{
  "encoder_arch": "convnext_v2",
  "encoder_drop_path": 0.15,
  "fusion_encoder_layers": 6,
  "fusion_encoder_head_dim": 16,
  "fusion_encoder_inner_norm": false,
  "fusion_encoder_moe_every": 2,
  "residual_init": "scaled_by_depth",
  "lr": 0.0029,
  "eps": 1e-08,
  "adamw_lr_other_params": 0.001,
  "steps": 9900,
  "warmup_steps": 990
}
Rows from block 3 of the fusion encoder of a small image-text matching model, named by matrix and row number. Rows with one number within an expert belong to one neuron, the router's apart. Each number is 128 + 32 x the weight over its row's rms, rounded and kept within 0 to 255. All counts start at 0.
After each expert's rows are labels from the 100 texts, of 14976, where the router gives the expert most weight on average: "fires on" is the input token at the peak. Only what is clearly more common there than usual is listed. The data: photos with spoken descriptions (Open Images, Localized Narratives).
# router: router (fusion_encoder.blocks.3.mlp.router.weight, 64x128, trained with AdamW), inputs 86-127
# up: expert up (fusion_encoder.blocks.3.mlp.up, 64x32x128), inputs 86-127
# down: expert down (fusion_encoder.blocks.3.mlp.down, 64x128x32, transposed), outputs 86-127

# expert 46
router.46 [ 78  83  76 129 114 102 118 153 129  93  88 102 183 177 131  59  80 106 140 120 133 127 105  58 107 123 154  99  80 117 168 106  89  54  81 154 161 106  86 141 156 130]
up.0 [ 68 147  80 107 198 133 116 122 154  90 160 104 159 133  90 137  88 124 112 185  92  64 101 156 115 129  94 120 147  71  88 139 102 139  49 109 102 131 178 123 158 127]
down.0 [138 164 173  85 152 188 129 167 145 110  92 103  82 117 168 120 153 163  70 165  91  75 129 163 142 153 145 147  69 109 112  91 129 131 137 111 178 137 119  66  81 125]
up.1 [130 184 188 122  99  88 145 116 112 109 113 103 134  83 138  74 116  98 157 179 109 111 138 169 146 163 135 183 123 174 123 110 122  99 142 114 150 181 175 145 107 133]
down.1 [174 111 129 144 101 120 142 165 149  63 140 117  98 220  80 183 121 152  81 127 145  72 119  65 181 131 142 130 121  43 105 158  90 119 122  46 121  72 135 111 128 119]
up.2 [140 119 101 123 119 160 149 127 153 152  96 136 125  94 127 170 129 126  93 159 144 131 139  82 107  85 153 156  82 129  33  91 119 143 160 169  90 100 125 163 124 108]
down.2 [181 120 157 147 136 140 113 159 118 136 169  62 112  71 146 111 162  95 109  76  72 148 146 187 169  75 144 147 135 115 120 156 104 154 102  81 145 148  97 107 114  78]
up.3 [ 63 138  60 150 129 152 163 168 154  89 110 143  79 125  97 110  65 156 130 119 156 182  96 147 145 105  61 143 146 146  79  93  94 131 117 149 141 142 138 171 112 126]
down.3 [ 79 117 137 116 157 186 125 130 155 126 119 100 134 156 147 126 139  88 135 109 113  93  72 121 101 101  97  86 143 130 118 121 153 168 126 138 143 126 104 105 140 150]
up.4 [138 165 142 160 170 187 134 152  91 129 146 138 102 113 123 110  54 145  97 155 134 157 123 116 152 141 125 126 132 191  18 155 121 104 124 116 194 138 140 158 149 123]
down.4 [146 137  80 110 113 103 114 207 169 116 192 136  90 128 158 102 135 170 125 106 133 146 129 161 134 103  66 121 173 178  63 153 136 157  88 151 159  98 131 104 106 117]
up.5 [ 92  99  87  31 143 140 157 102 136 105 154 143  94 101 114 136 148 196 137 124  74 131  49 143  92 108 113  91 134  95  91 160 139 157 106  88 142 154 144 143 188 125]
down.5 [152 174 166 110 102 158 148 141 124 109 101 142 134 109 114 162  84 104 132 152 115  79 114 140 118  99 124  65 157 115 121  71 124 136 169 131 161  93 156 109 143 150]
up.6 [122 148 153 151 114  70 145  93 140 124 149 171 158 147 156 131  67 170 100 164 129  83  93 162 137 173 148 124 134  99 193 106 134 114  90 112 128  87 192  87 181 116]
down.6 [ 84 156 167 101 128 118 161 208 144  79  93  98 108 146 111 118  83 110  71  98 106 124  44  55 189  97 116 126  85 109 133 122  94 123 152  67 128 116 114 123 204 142]
up.7 [128 132 114 134  49 109 132 134 169 138 137  93 132 137 160 144 115 129 114 145 130 160 178 148 115 101 127  96 127 113  83 165  84 143 174 177 130 151 131 105 111 101]
down.7 [100  77 140  95 178 148 117 108 106 151 132  96 177  82 111  95 214 104 134 167 139 158  99 121 117 128 133 115 155  72 107 125 136 168 127 109  87  92 142 126 150 121]
fires on: "image"; "man"; "woman"

# expert 34
router.34 [170 105 106 138 163 151 198 167 138 115  98 154 110 104  71 170 103 104  73 120 135 165 133 161 137  73 143 133  86 179  85 115 129  90 119 142 141  68 140 166 135 116]
up.0 [123  99  86 168 140 110  89  65 199 117 122 161 170 156 119 159 120 140 123 130 152 178 155 103 133 106 112  96  67 141 139 141  60 154 130  81  60 134 160 132  63  85]
down.0 [159 153 156 112 108 126 116 174 115  77  93  40  47 129 121 148 142 116  97 170 154 121 135 118 155 117 114 109  96 102 136 143 118 138 139 149 131 125 150 136  97  81]
up.1 [144 124 144  92 106  97 151  89 122 171 103 156 146 136 102 167 184 102  87 132 121 139 147  58 118 120 130  62 140 147  91 145  96 119  87 149 159 146  86 123 121  82]
down.1 [159 134 167  86 127 158 122 177 102 144 160  56 113 122 167 105  61  73 200 119  89 127  92 169 127 132 151  93 176 137 141 139 135  72 124 124 140 143 146  75 118 114]
up.2 [ 88 121   0 158 158 127 152 181 140  74 144 142 143 144 146 121 129 120 113  70 124 124 107 117 186 106 145 145 155 125 183 125  77 118 136 111  83  92 125 187 132 161]
down.2 [126 114 100 113  95  89 122 159  60  91 111 122 137 108 130 150 108  81 149  78 195 150 148 117 161  81 139 124 145  79 138 112 141 170 140 142 153 195 116  98  88 105]
up.3 [142 139 126 139 154 135 137 118 131 131  89 138 189  82 178 180 219  78 122 113 154  98 128 108  69 148  34 140 125 128  84 130 144  76 152 144 130 146 138  99 128  85]
down.3 [109 177 154 105 133 141 107  96 121 164 153 126 131 155 145 159  69 158 134  40  95 185 143  56 149 120  98  88 117 104 137 107 110 147  95  76 130  81 167  75 115 134]
up.4 [134 153 162 168 136  83 136 164  95 140 109 142  96 103 182 173 164 132 153 107 133 136 124 107  67 123 105 164 144 149  74 114 139 232  98 148 106 154 114 193 112 114]
down.4 [100 153 124 146 119 131  83  70 115 116 147 102 159 109  69  93 121 108 118 143 109 131 103 176 172 107 133 105  94 102 139 164 156 100 173 102 159 116 173 174 126 140]
up.5 [174  66 158 123 187 149 140 116 104 105 182 101 120 114 103 163 123  86 136 118  92  93 103 124  88 108  66 126 150 154 149 125 149 105 110 154 114 102 108 114 136 145]
down.5 [141 103 138  91 118  66 124 122 186 170 180 135 126 134  61 131 145  86 101  92 139  96 100 133 148 104 167 163 167 110 113 161 126  86  43 106 135 114  98 100 158  97]
up.6 [179 116 121  80 168 101 156 139 186 137 112  93 152 126  93 129  54 113  81 148 155 141  90 172 101 169 101 133 116  84 169  96 153 123 134 130 146 120 177 136  94  98]
down.6 [140 101 147 119 104 156 140 110 157 171  83 104  75 195 151 157  77  62 103 163 134 151 111 147 117 123  85 130 105  77 160 121 167  84 118 167 183 140 159 162 132 105]
up.7 [108 125 127  92 175 131 111 146 119 103 104 148 121 129 103 143 107 153 121 139 136 140 135 111  87 187 159 194 197 119 126 113 109 134 146 117  96 113 158 164 124 144]
down.7 [167 107 141 160  67 134  82  97 107 128 128 136 129 126 140 107 135 181 154  94 145 102 150 141 156 179  99 105 152 153 137 186 153 154  69 175 102  80 126 114  70 102]
fires on: "inside"; "are"

# expert 49
router.49 [112 115 128  93 112 124 132 102 126  95 107 184 159 168  84  85 101 137 115 163 126 103  59  62 116  95  99 135 141 147 162 106 104 157  73 186 161  61  86 145  75 156]
up.0 [128 111 117 108  70 156  94 180 165  61 103 122 115 106 168 151 208  81 140 115 148 117 179 114  97 102 158 123 142 120  89 181 177 109 125 139 119 137 150 131 138  95]
down.0 [160 114 171 132 117 143  74  93 103 133 159 100 117 113 146 116 157 133 171  68 104 159  99 113 153 131 112 151 175 133 138 130  63 175 113 196 122 142 134 145  85 159]
up.1 [108 146 164 147 107  91 105 148 171 136 163 137 134 118 130 128 171 175 102 122  84 114 123  80 167 164 113  79 119  91 154 150  71 169  71 139 159  95 125 157  92 129]
down.1 [123 117 110 127 172 119  83 102 124 183 145 185 201 142 135  92 138 108  91 168  81 174 172 158 163 119 159 135 122  87 143 167 136 123 141  88  97 111 157 115 131  73]
up.2 [ 96 106 120 162  83 140 126 137 114 107 164 149 148 124 142 150 148  84 172  80 122  52 127 101 123 162  92 173  76 150 160 136 118 147 121 143 157  54 109 131  97 179]
down.2 [131 136 115 131 148 135 117  90 119 146 176 175  83  99  83  90 107 138 167  92  92 164 159 175 124 122 110 112 145 110 164 123 124 133  98  87 106 127 190 163 125 110]
up.3 [132  78 147  86  92 116 110  68 138 154 126 154 122  66 129 159 179 116 158 102 201 112  92 101 169 124  88  18 152  94 136 103 132 124 156 131 136  70 140 104 153  81]
down.3 [180 122 147 154 112 176  70 116 108 106 136  68 190 172 123  77 148  74 128  98 112 180 110 137 165 127 115 120 100 163 162 168 115 102  44 115 172 167 144 124 163 146]
up.4 [102 110 159 132 133 146 113 108 157 107 131 138  62 159 118 141 157 122  89  87  92 164 146 169 102 181 202 107 119 137 137 148 162 136  96 176 124 216 145 134 144 110]
down.4 [125 177 191  94 102 143 135 114 127 136 179 151 137 176 130  85 113  95 166 151 119 100 115 145  99 158  77 148 139 110 156 175  58 103 125 125 112 114 145 126 111 137]
up.5 [149 111 100 147 111  87 144 176 161 112 119 113 143 117  81 118 113 159  77 143  95  87  96 181 143 203  74 160  78 107 132  55 120 145 123 103 166 106 144 123 127 111]
down.5 [129  81 131 164 114 161 116 138 150 150 208 130 117 118 152  89  79 100  85 113 116 198 132 151  89  92 111 107 112 109 109 101 160 125  72 206 149 183 127  79 146 139]
up.6 [ 92  92 132 129  90  85 184 159 158 102  80 101 167  99  90 147 155 156  59 136 140  90 123 130  96 159 135 169 129 105 104 129  74  69 174  94 121 131 114 174 113 112]
down.6 [106 104  97 131 103 157 184 165 126 125 158 118 150  77  73 117  91 119 105 144  80 149 105 133 142  87 135 151 111  87 106 116 185 153 119 184 156 121 152  97  83 162]
up.7 [121  87 133 137 116 224 156 134  86 105 109 158  81 120 135  83  67  92  98 149 161 104 172 185 124 130 130  92 147 133 149 145 101 145 113 148 117 143 116 171  94 144]
down.7 [ 91 108 141 120 157 131 158 188 187  97 140 152 155  91 203 147 151 114 129  64 107 118  86 123 106 155  54 158 120  98 119 138 189 165 141 148 172 167 113 166 106 117]
fires on: "some"; "it"

# expert 13
router.13 [109 115 125 124 145 147 173  98 108  74 108 143 145 167 139 176 177  99 158  96 137 138  66 101 130 168 137 160 179 108 172 131 108 132  71 110 190  64  81 165 157  60]
up.0 [168  93 180 136 165 139 110 161 120 129 159  94 136 110 146 173  81 127 167 121  69 192 146 119 116 157 202 160  88 114 170 133 106 154 121 159 188 110 101  88 133 124]
down.0 [150  89 185 115 182 156 133  87  83  79 107 118 166  79 169 167 111 119  94 158 132 159 118 104  95 100 130 155  93  96 117 156 137 138  74 139 149 172 127 143 128  93]
up.1 [122 164 141  64 136 110 112  67 167 130 220 185 107 136 130 103 157 145 145 108 156  80 127 114 147 149 116  87 104  96 100 140 117 156 134 147 154 180  89 121 103 122]
down.1 [125 138 185 102 148 149 153 161 108  85 173 105 179 178  73  93  83  91  83 130 173  90 109 152 144 153 158 186 149 119 119  83 137 159 128  57 117 169 156 138 138 147]
up.2 [130  83 170  49 126 101 106  57 158 140 149 103  97 121 137  81 126 157 130 123 137 155 147  95 140 117 153 165 140 186 157 159 103 135 140 125 178  65  98 154  94 141]
down.2 [139 120 102 146 117 144 137 113 145 137 147 145 122 148 156 140  99 114 112 173 146 151 122 200 119  71 147 119 163  87 134  97 157 118 138  97 141 252 118 114 129  99]
up.3 [ 89 159 151 116 147 109  67 175 117 118 148 123 118 138  82 134 140  82 113  95  98 131 169 121  28 133 131 183 152  97 125 102 137 150 126 133 163  94 115 149  79 146]
down.3 [169 150 104 109 120 185 183 147 155 105 116 157  84 157 131 172 111 167 184 110 140 108 146 142 130 142 124  90 115  80  97 182 154  79  89 184 149 140 109 119 111 104]
up.4 [107  90 129 123 196  99 137 154 143 112 197 152 135 144 133 125 113 173 107  84 158  77 138 112 108 127 128 155  97 125  89 105 111 132 186 113 145 158 188 127 166 171]
down.4 [119 189 156 129 142  96 100 161  94 127 166  91 146 137 114 170 197 102  91 126 137 123 109  79 144 144 116 138  65 100 119 153 120 166 137 120 138  34 135  82 146  92]
up.5 [159 156 121 110  74 102 149 126 153 110 102 112 146 111  80 118  92 145 145 122 137 108  82 123  97 144 165 141 104 134  77 133  83 161 132  72 145 144 127 141 175 149]
down.5 [ 78 110 117 108  57 109 124 104 118 144  92 112  53 100 176 161 130 132 152 194 154 123 109 117 145 163 163 203 178 115 103 207 146 104  68 109 136 130 148 139 132 153]
up.6 [ 92 134 148 163  99 232 110 153 142 142  76  84  89 178 131 140 103 144 118 118 136  57 118  57 209 148 104 115 123 129 112 134 111 111 150 173  85 130 185 130 152 134]
down.6 [ 93 132  99  91 110 139 131 190 129 167 133 122 174  84 191 124 150 153 145 143  98 111 124 118 132 118  98 167 169 110 106 140  97 160 124  81 124 107 127 163 151 124]
up.7 [138 113  87 100 155 105 125 106 128  96 146  92  97 136 141 142 111 144 168 165 112 126 136  90 151  93 147  58 128  91 164 121 144  57 126 132  97 105 134 171 104 121]
down.7 [120 125  88 143  90 121  61 171 112 160  99 178  95 100 154 134 114 173 113 163 118  91 116 155 121 124  67 200 150  99 112 171 151 114 121 167 155 117  43 140  78 175]
fires on: "picture"; "and"

# expert 25
router.25 [115 103  84 106 113 130 129 132 189 147  86 165 177 198 122  84  85 143 119 107  80 143 136 139  94  98 120  95 132 149  99  72  94 118 130 130  85  88 143 140 179  87]
up.0 [109 107 136 138 111 183  97 121 115 123 138 133  94 156 154  94  88 139  98 140 115  70 152 203 122 110  93 162 158  94  87 124 133 157 137 149 114 115  76 116 154 157]
down.0 [150 111  99 165  49 151 112 102 186  86 114 172 131 160 110 119 146 108 101 148 135 132 106 142 140  86 114 153 140 141  71 122 133  98 139 158 128 108 123 127 142 135]
up.1 [117  96 155 160 152 207 133 130 128 197 171  86  91 145 144 158 206 119 117 128 107 169 133 134 109 140 127  48 152 135  99 137 136 155 107 110 122  60 142 127 129 110]
down.1 [136 120 141 123 106 133 110 156 150 123 126 119 119  61 151 116 153 126 157 130 133 166 107 115 125  87 244 120 161 110 116 193 122 147  84 174  93 121 179  98 138 115]
up.2 [112 120  60 193 158 130 100 115  85 131 123 127 106  98  71 134 129 129 128 133 175  90 140 169  97 132 136 198 136 113  80 135 120 115 151 161 101 191 160  89 135 116]
down.2 [129 114 159 104 152 174  96 101 118 107 128  69 120 146  95 105  57 104 119 136 145 116 152 123 107  97  81 183 119 129 164  84  63  70 155  83 142 215 109  99  84 160]
up.3 [134 175 109 164 119  52 128 154 136 168 123 113 170 108 133 140 167 114  82 133 135 107 145  76 103 138  99 172 131 133 197 126 118 157 123 180 156  88 141 121 180 127]
down.3 [165  86 147 134 123 156  64 186 100 128 136  82 116 160 133 134 133 136 164  44  79 121  95 118 145 159 108 150 135 102  53  93 129 139 148 186 129 161  67 150 161 104]
up.4 [121 106 147 105 114 107 131 198 108  95 107 144 142  92 136 103 111  78 154 102 177 120 145  81  93  93  67 116 127 149 171  94 101 133 137 114 135 173 193 133 147 156]
down.4 [ 95 161 163 106 132 143 111  81 101 177 135  94 149 148 120 158 148  89 158 121 164 155 122 117 144 181 116  73 132 129 109 160 187 174 173 120 125 137 134 152 161  92]
up.5 [ 74  71 164 144 126 140 132 165 113 179 128 180  90 114 112 121 155 133 181 156 109 177 138 158 111  98 121 105 134 135 100  68 114 151 120  77  97 108 140 128  86 126]
down.5 [156  73 122 112  89 120 145 106 129 122 133 104 107  99 116 162  80 119 175 131 110 137 133 168 151 128 184 168 154 159 156 156 158 149 139 140 132 169 146 109 143 157]
up.6 [122 116 100 141 141 114 177  78 119  64 169 171 103  86  74  70  88 108 153 102  91 199 190 206  43  71 141 113 166 121 178 114 149 170 127  84 142 192 119 117 159 165]
down.6 [ 69 171 102 158 183 148  89 154 141 108  77 158 131 175 149 156 148  60 104  94 101 127 143  95 173 110  70 142 114  81 140  81  95 170 197 156 160 165 133 107 166 180]
up.7 [ 71 132 117  98 129  93 189 137  87  89 133 106  99 137 136  86 138 117 123 176 161 124  96 156  96 107 102 132 136  53 163  93 142  59 104 100 126 136 109 134 159 161]
down.7 [129 157  96 151 121 124 115 103 138 166 149 188 102 161 197 118 133 108 103 109 107 122 117  64 104 103 134 149 125 120 154 142  86 158 123 104 108 129 138 148 129 166]
fires on: ","; "and"; "here"; "we"

# expert 53
router.53 [119 108  91 136 123 170 161 151 184  89  99 198 144 149 121 123 171  82 102 159  87 138 149 122 127 142 116 106 116 169  99 126 139 130 130 114 171  47 146 143 153 128]
up.0 [103 146  95  88 135 145  89 128  59 151 137 120 112 111 186 117  67 138 158 151 145 148 133 124  85 137  81 193 116 104  92 107  96 123 165 110 111 109 129 162 188  95]
down.0 [158 143 126 133  88 139 129 109 131 118 116 133 202 156 120 122 139  73 142 164 132 101  97 114  90 133  39 143 104 134 156 149  70 127 135 119 111 191 112 108 147 134]
up.1 [120 109 125 125 159  99 143 131 124  80 129 143 115  55 156 158 159 120  73  96 146 182 108 164 143 138 107 116 129  45 196 115  44 122 135 123 134 123 156  80 161 164]
down.1 [118 154 122  86  75 152 140 143 132 155 135 132 181 130  94 123  74 150 156 181 106 118 119 148  87 111 100 119 109 135 110 140 126  70 171 117  80  73 108 117 176 118]
up.2 [107  41  99 183 106 102 125 138  98  84 170 195 190 133 174 142 173  80 179  97 148  97 168 185 124  86  99 103  88 103 107  89  98 145 122 140 159 112 152 142  81 157]
down.2 [ 90 141 111 126 125 144 125  79 101 158 109 139  70  49 165 148 162 157  89 187 123  82 164  71 125 170 133 157 140 163 175 137 143 119 125 137 124 119  90 139 112 125]
up.3 [166 154 198 144 173 107 155  82 133 134 200  88 113 112 144 100 159 103 123 132 101 178 187 165  96 117 130 178 157 120  84 145 181 184  94 176 136  94 131 176 150 137]
down.3 [109 171 134 121 162 174 119 183 112 143 118  94 137 131 105 190 148 113 140 163 143 134 139 111 192 122 158  99 169 102 115 149  96 114 158 145 103 129 151 149 134 133]
up.4 [ 97 153 111 136 122 153 126 199 154 140 156 167 118 137 111 147  73 139  62 157 128  50 102 166 112 138 150 109 111 125 122 138 110 170 131 117 102  71 166 138 150 105]
down.4 [111 114 163 100 122 111 147 123 147  72 181 150 151 235 100 110 153 121 121  88 175 181 143 111 120 175 193 106 205  79 142 129 128 176 139 103 107 166 154  99  90 142]
up.5 [ 71 197 114  84 135 101 117 180 170 143 130  96  96 119 155 129  47 163 122 100 142  71 145 122  86 127 184 170 176 116 145 165 124 102  76 101 122  63 117 113 130 123]
down.5 [104  77 165 122 180 126 117 107 121 128 152 103 120 128 126  97 180  89 141  88 103 135 114 150 111  84 163 140 117 118 132  94 119 136 166 126 115 179 175  81 124 142]
up.6 [127 216 176 128  72 104 108 132  69  66 140 113 177 174 140 145 147 143 148 112 121  74 111 115 109 111 154 156 100  51 168 155  93  77 104 133 124  94 135 127 131 138]
down.6 [ 94  87 107 113 109 166 116 175 157 108 148 137 121 138 124  77 158  82 133 118  99 167 116 121 139 150 109 107 108 119  84 112  67 160  72 141 113  97 138 123 176  86]
up.7 [120 107 144 101  77  61 146 129 109 151 150 153 135 112 124 141 120 114 123 150 108 199 147 174 146 123 140  93 158 156 176 147 148  88 140 138 145 237 124 134 144 131]
down.7 [140 129 145 110  87 163 152 136 227 141  89  67 100 130 176 171 153 130 135 125 114  88 109  84 138 161 116  74 153 159  55 112 170 115 116 127 165  99 105 201 133 158]
fires on: "sky"; "in"; "this"

# expert 20
router.20 [150  76 101  96 106 109 108 117 183 124 157 191 125 122  46 123 115  68 102 129 106 148 113 123 138 106 104 108 138 161 155 137 148 122  87 101 145  56  88  95 131 136]
up.0 [105 101 153  97 104 207 115 137 123 175 119  98 126 129 113 172  94 125 114 159 163 131 100 140 183 137  71 126 112 146  65 104 118  97  96 131  97 117 161 159 105 103]
down.0 [128 104 176 121  96 133 181 137 123 116  64 129 135  95 111 135 129 112 108 116 144 119  81  70 108 114 159 153 145 155 116 113 137  74 133 196 131 177 105 141 176 127]
up.1 [126 125 192 132 167 139 147 109 172 140 160  85  70 123  79 149 135 124 131 142 126 107 143 131 108 163 111  65 138 134 143 132 107 107 132 141 159 131 174 142 108 212]
down.1 [107 199 139  33 134  94 103 127 128 100 147 152 179  84 111 143 136 117 190 142 167 114  86 102 173  98 154  95 115 108 150  98  76 167 157 104 139 115 165 123 154 114]
up.2 [151 201 102 110 150 142 155 109 102  57 150 194  58  72 126 116 105 115 142  93 115 128 141 136 199  98 151 123 189  82 120 130  68 129 116 183 109 150 132 114 126 142]
down.2 [161  77 133 135  99 123 118 137 156 158 117  84 168 150 165 150  94  66 121 147 163 107 145  81 103 102 145 137 190 119 115 163 122 123 112 177 136 107 115  96 112 145]
up.3 [115 177  59 161 155 120 126 142 107 104  77 156 164 139 206 217 128 115 119 138 122  85 126 163 138 119 150 134 155  94 167  72 174 131 176 127 179 111 129 133 135 161]
down.3 [104  48 152 127  95  83 157 119 160 111 192 128 143  96 148 115 156  88  73 104 118 149 195 127 128 107 142 139 138 110 123 135 131 162 142 149 129  96 120 103  81 144]
up.4 [150 135  99  49 109 150 128 116 152 156 135 105 153 117 152 170 147 141 121 121 170  97 108 168 151 188 107 122 108 163 117 173 145 128 136 139 158 185  98 133 130 128]
down.4 [134 126 131 127 156  52 150 124 124 175 175 131 110 156 141 140 114 158 160 148 140 136 162 133 114  85 160 123 137 170 179  76 119 195 121  80 144  57 155 134 136 149]
up.5 [ 85 147 176 102 122  97 117 161 110 130 106 152 128 115 129 131 126 189 154 148 134 102 119 185 173 135 163 238 158 131 178 121 135 165  95 102  74 111 139  95 113 168]
down.5 [117 115  51 106 100 116 139 111 116  72 130 132 137 108 151 163 195  48 170 128 146 145 165 131  80 174 113 107 153 130 129 109 124  72 135 172 112 134 128 159  97 164]
up.6 [115 144 127 134 152 129 174  90 141 132 106 113 108 110 101 104 107  56 205 146  90 168 119 109 132 148 129 104  46  84 198 136 141 130 152 138 132 121 146 116 129 109]
down.6 [144 129 166 154 124  96 109 104 141 145 103 130 116 157 159 117 108 189  36 121 105 130 138 154 151 116 128  57 188 103 103 161 152 138  89 133  97 140 108 132 165  84]
up.7 [ 90 178  96 127  59  82  82 157 136 164 166  70 144 131 128  85 205 174 198 109 132 181 131 192 140 147 135 133  74 129 103 128 125  95 123  82 103 159 135  92 149 127]
down.7 [161 120 166  65 147 141  81  92 172 104 114 121 111 119  94 143 118 144 160 179  92 149  50 120  98 118  70 139 167 147 155 154 174 146 114  87 103 159 107 191 145 127]
fires on: "is"; "an"; "foreground"