config = dict(
    encoder_conv_stem=False,
    fusion_encoder_bias='all',
    fusion_encoder_moe='top_k',
    fusion_encoder_expert_mlp_ratio=0.25,
    lr_schedule='step',
)
Rows from expert 23 of block 3 of the fusion encoder, named by matrix and row number. Rows with one number belong to one neuron. Each number is 128 + 32 x the weight over its row's rms, rounded and kept within 0 to 255. All counts start at 0. Numbers have three digits each. After the name is the row's rms in percent of the matrix's.
# up: expert up (fusion_encoder.blocks.3.mlp.up, 64x32x128), inputs 0-42
# down: expert down (fusion_encoder.blocks.3.mlp.down, 64x128x32, transposed), outputs 0-42
up.0 100:100147152153173081138102134148102131175133113167068142179154126158160073163135118138230104077169134126175124181107111130126158151
down.0 088:099101098162179103143072083169162138102154122126109015183114194094109096180090153123185156148148141090166138076064104095166076120
up.1 092:154133103088114075095085150150115122077083186099111074135151110108055072134188099116101110160096162135118042109144142126143159098
down.1 088:125116143134087161151151163147113110156141104198130119145159099088120122091109146128104134063085182122086140166173085141173047160
up.2 077:145161115187164182107133128094069115164184200136148123170052143104121115126144097093127090095162102175091103113072152066125169114
down.2 081:137123104148185135130085152138169083122101112132161092173128104085115106129173144096158183178156152109109167093110063136133068127
up.3 103:105114112169147065135095133186129087136096126134180120157125132161097092202143113100173144159173115132164086154101171122159151138
down.3 114:125142111155112175098165169042108143102076141114179155128172157113125087148181132175100133125162157165074133128113082168147087081
up.4 081:154142108146158105111049143113157117157104155133118149113091099076167130114160127074149148134112123134104123046116159143142116140
down.4 091:084147073161219095122156126101112108114150142122109130143170146065122109113105128115090119133122115114164112176107174135135080193
up.5 117:155144160167059179139106123118112128138122135147091097171163159207094118138117121111160159167111121130101174141147105113107140103
down.5 120:145138183130151112136125128172162124101119134175130139077091140152177144118099157113117116199163134241155131128120136138112158120
up.6 111:109118108129109141197163120088134122121129097141110146138115099088141085131187166162048156132113124172104158128170100120122157117
down.6 110:191126164089075157110095165165091145157132137112120093105136129107086141138145116158127076125094180083143146141155179123143054122
up.7 102:156178169128121139130113180134141120068103164180157130157155058094122115147128095101091099097128134096111170123120151085139129137
down.7 118:120113093159116104111131174135137159147147134124189108136130128095159139123089085156088159098082131166073170089143079175147060123
up.8 073:145133120072115137083081111124112118101113138128149154122168093137126122118189069147139128139127133216145172146166173107094137099
down.8 081:160086123118152164197151134146147167130111108114132102105171174178128152153142152086091141099075135129138111140166174118104114167
up.9 123:113152145124037148125111178190099080128153124129115131188124096172107112130126118163144161165164124071164101129068152046120155101
down.9 127:145116096096122101125073152082115187154126117134156129104156180177173075094157140165114124161116124076131137148149091106113109153
up.10 098:110123123120113173144162073084116145105132121153084156115084173169093143086164098124088161147105088092173086143073198095093124077
down.10 100:176163130122151143104057067168145163158126069125100135127154128102098128154124115100167103082075128103164109084134122174125101139
up.11 112:138154121148129132131131089194160140133165184181180135106139134102117156090173215111150198140091136184148143082118156129143129150
down.11 085:168072114088117125160126160162122127123194157123128180141118148103094107110087166195128064130158096188186162154104135124098111103
up.12 094:140112194134145142114087149167130150132128179070155129155141153139074145131129087124109153103154161118106130169130125085171121066
down.12 093:127115054114180120140089150121155119089079073127153181100163096168197140071174070103111081158061155147126148098155124187147117103
up.13 088:165138135128086167165162188141107145079166079122105188099078046120131116101135214113143092151140128170158158158100148129115110103
down.13 093:129093102102121137140130113183103165113125138086190077071150162133128149087122137170174111137098116130174110097177180085156144137
up.14 087:150136093160148150123164158083078138127133087078110134096192127118149100176093126135207174090125078170108196068094076144158062155
down.14 080:092104156126035178176081143169152125108106116095115140100090149162162142156163109137136142174152129138185121142134145199073097075
up.15 136:063124144167140143149119115117146106161123196129161162120157119134153105110119128144185101148097134116054118131083104116116158133
down.15 113:104188198114092142181123152155151119142091088153110129175076128108201131147124168184124054154135091086121158144098109077132171111
up.16 076:073147112101091149158169140161138088093092152175147126138185122160137115154143097177115112179116148183173117064115124165132138175
down.16 079:139130189050170132144098166121086126148095131116094138150126164168086121166155098109150167154134152079171100201094132066150123114
up.17 083:126091115122128139077121132105088145086113166154177118125170079125104124149125087126067121096109104125087122154159119132140088084
down.17 076:104180123155107138115157107177143163119107092162128159147116120156155099145155117093154177101051128088167126103150102161117076152
up.18 093:061135141192092080103141107134152150097094067122075084161198191097141127147104100046127127145145158169133130099089066147108123123
down.18 090:118103068147168142180144148146158112040068109124099152134148124122170116163118119085114174142127137069096101122068113144085183121
up.19 118:182141123131184141073138118094155108118105135114092092139165157182144096125144119144156145046155072149157087079024193107164103209
down.19 101:131119123147094117097152086092127083077105111150110114130081075112121092179147170078167154121153118139102159174148132137125101090
up.20 107:130140161085123107122132160139187144203087149123184131136084096136119142054094104070158166150181136159112095135124120157098123138
down.20 104:180112178111117138154184154108153096126125157116136165139112132142104119115135123184141044091122167121126192100114083173162117058
up.21 099:122138119129138132045104101067152062090100179144129108071163094126150154081140125151185182110104158132152102085140211154133149155
down.21 087:083067153161106099181147133111093139108179101131139203110126152138125106165192106054126160112131128157058134144073127121064116114
up.22 119:179119095113113174130124020145110084154111138134139162073137096159128138080170119179155168133165116099115155158137195100119093077
down.22 130:134171123162127138148128070099136174155052121066142110158105098099070136139068123138112072149076126150153086143179154147128120129
up.23 119:094155177109137187105117019183127083073163103134094112127159142101119138116129153171185128145147152181117123076065117102111139094
down.23 102:196117080102137131154135194031149129161089164131150119168140108145146164093110135140101129188143112169156161206130141149117118124
up.24 093:120098218170139134129075133091116085096112105145115095123111211105127129179139124090143104095120086146137131146205101122144059163
down.24 088:111046113123152080108099139110120123110125128070119132110090094157126131138127096060128166157117110124138116086116187198165205142
up.25 128:082136170139141157161161117093110080119159125108104178091127071145145124149110174093229087100143105058135148128106099080121149147
down.25 143:099154091138056125137104160068126123180070135133132062158174153093132145127102153202094114132126115143121173104151095080160151106
up.26 078:166151134145105134114146156121151163119167122077162091116100081078094112136159125107165121122147115056089189110104168115158109169
down.26 097:156100123109064155162120173139148078120127144108111148111115180091135101140140141118108149102101145112164120141116160151160124121
up.27 102:132120154141061135088148098182135073114142116099102120147109178105121184198177167099069137127228157116117185144125202086122179138
down.27 092:058073060149101101149148162111117099131128134089136116120158143164148053081122111111142139105138129137093130094159118129080164116
up.28 092:087137123145130092139107174117104135139085098106147181130136137141141111119137098114150062089084131175088139185154051138082112127
down.28 096:150148167159119160158135190118107106130084153073165113200132120097124182092177111123060126117095155116096148100099128142218080111
up.29 080:143089124154116068123134140130136086097115120077119119132151078091117070121160099096142188102094091127103161079111073154138115179
down.29 095:113157102108140119140105137176134099097110089074162158096139131135144129167157165176089113066099142074150153119091106099125119178
up.30 076:135159194120139120088101141098191147149071140154129116138105111138138152108175126073156130113120129161085076143168196129135122129
down.30 103:147067080131132144118148120119122111082104080077129199060210105154146145167157120127118138196129159109093153139094126189102184105
up.31 098:147100116166117124106073075111133132113133154102181146118154169110094128172195127143120083100112090099138159190202117127175059153
down.31 096:183087134107132143113076128117138141092125120070174125122114152126105126091209106142098085085123117085104117110106154113142210116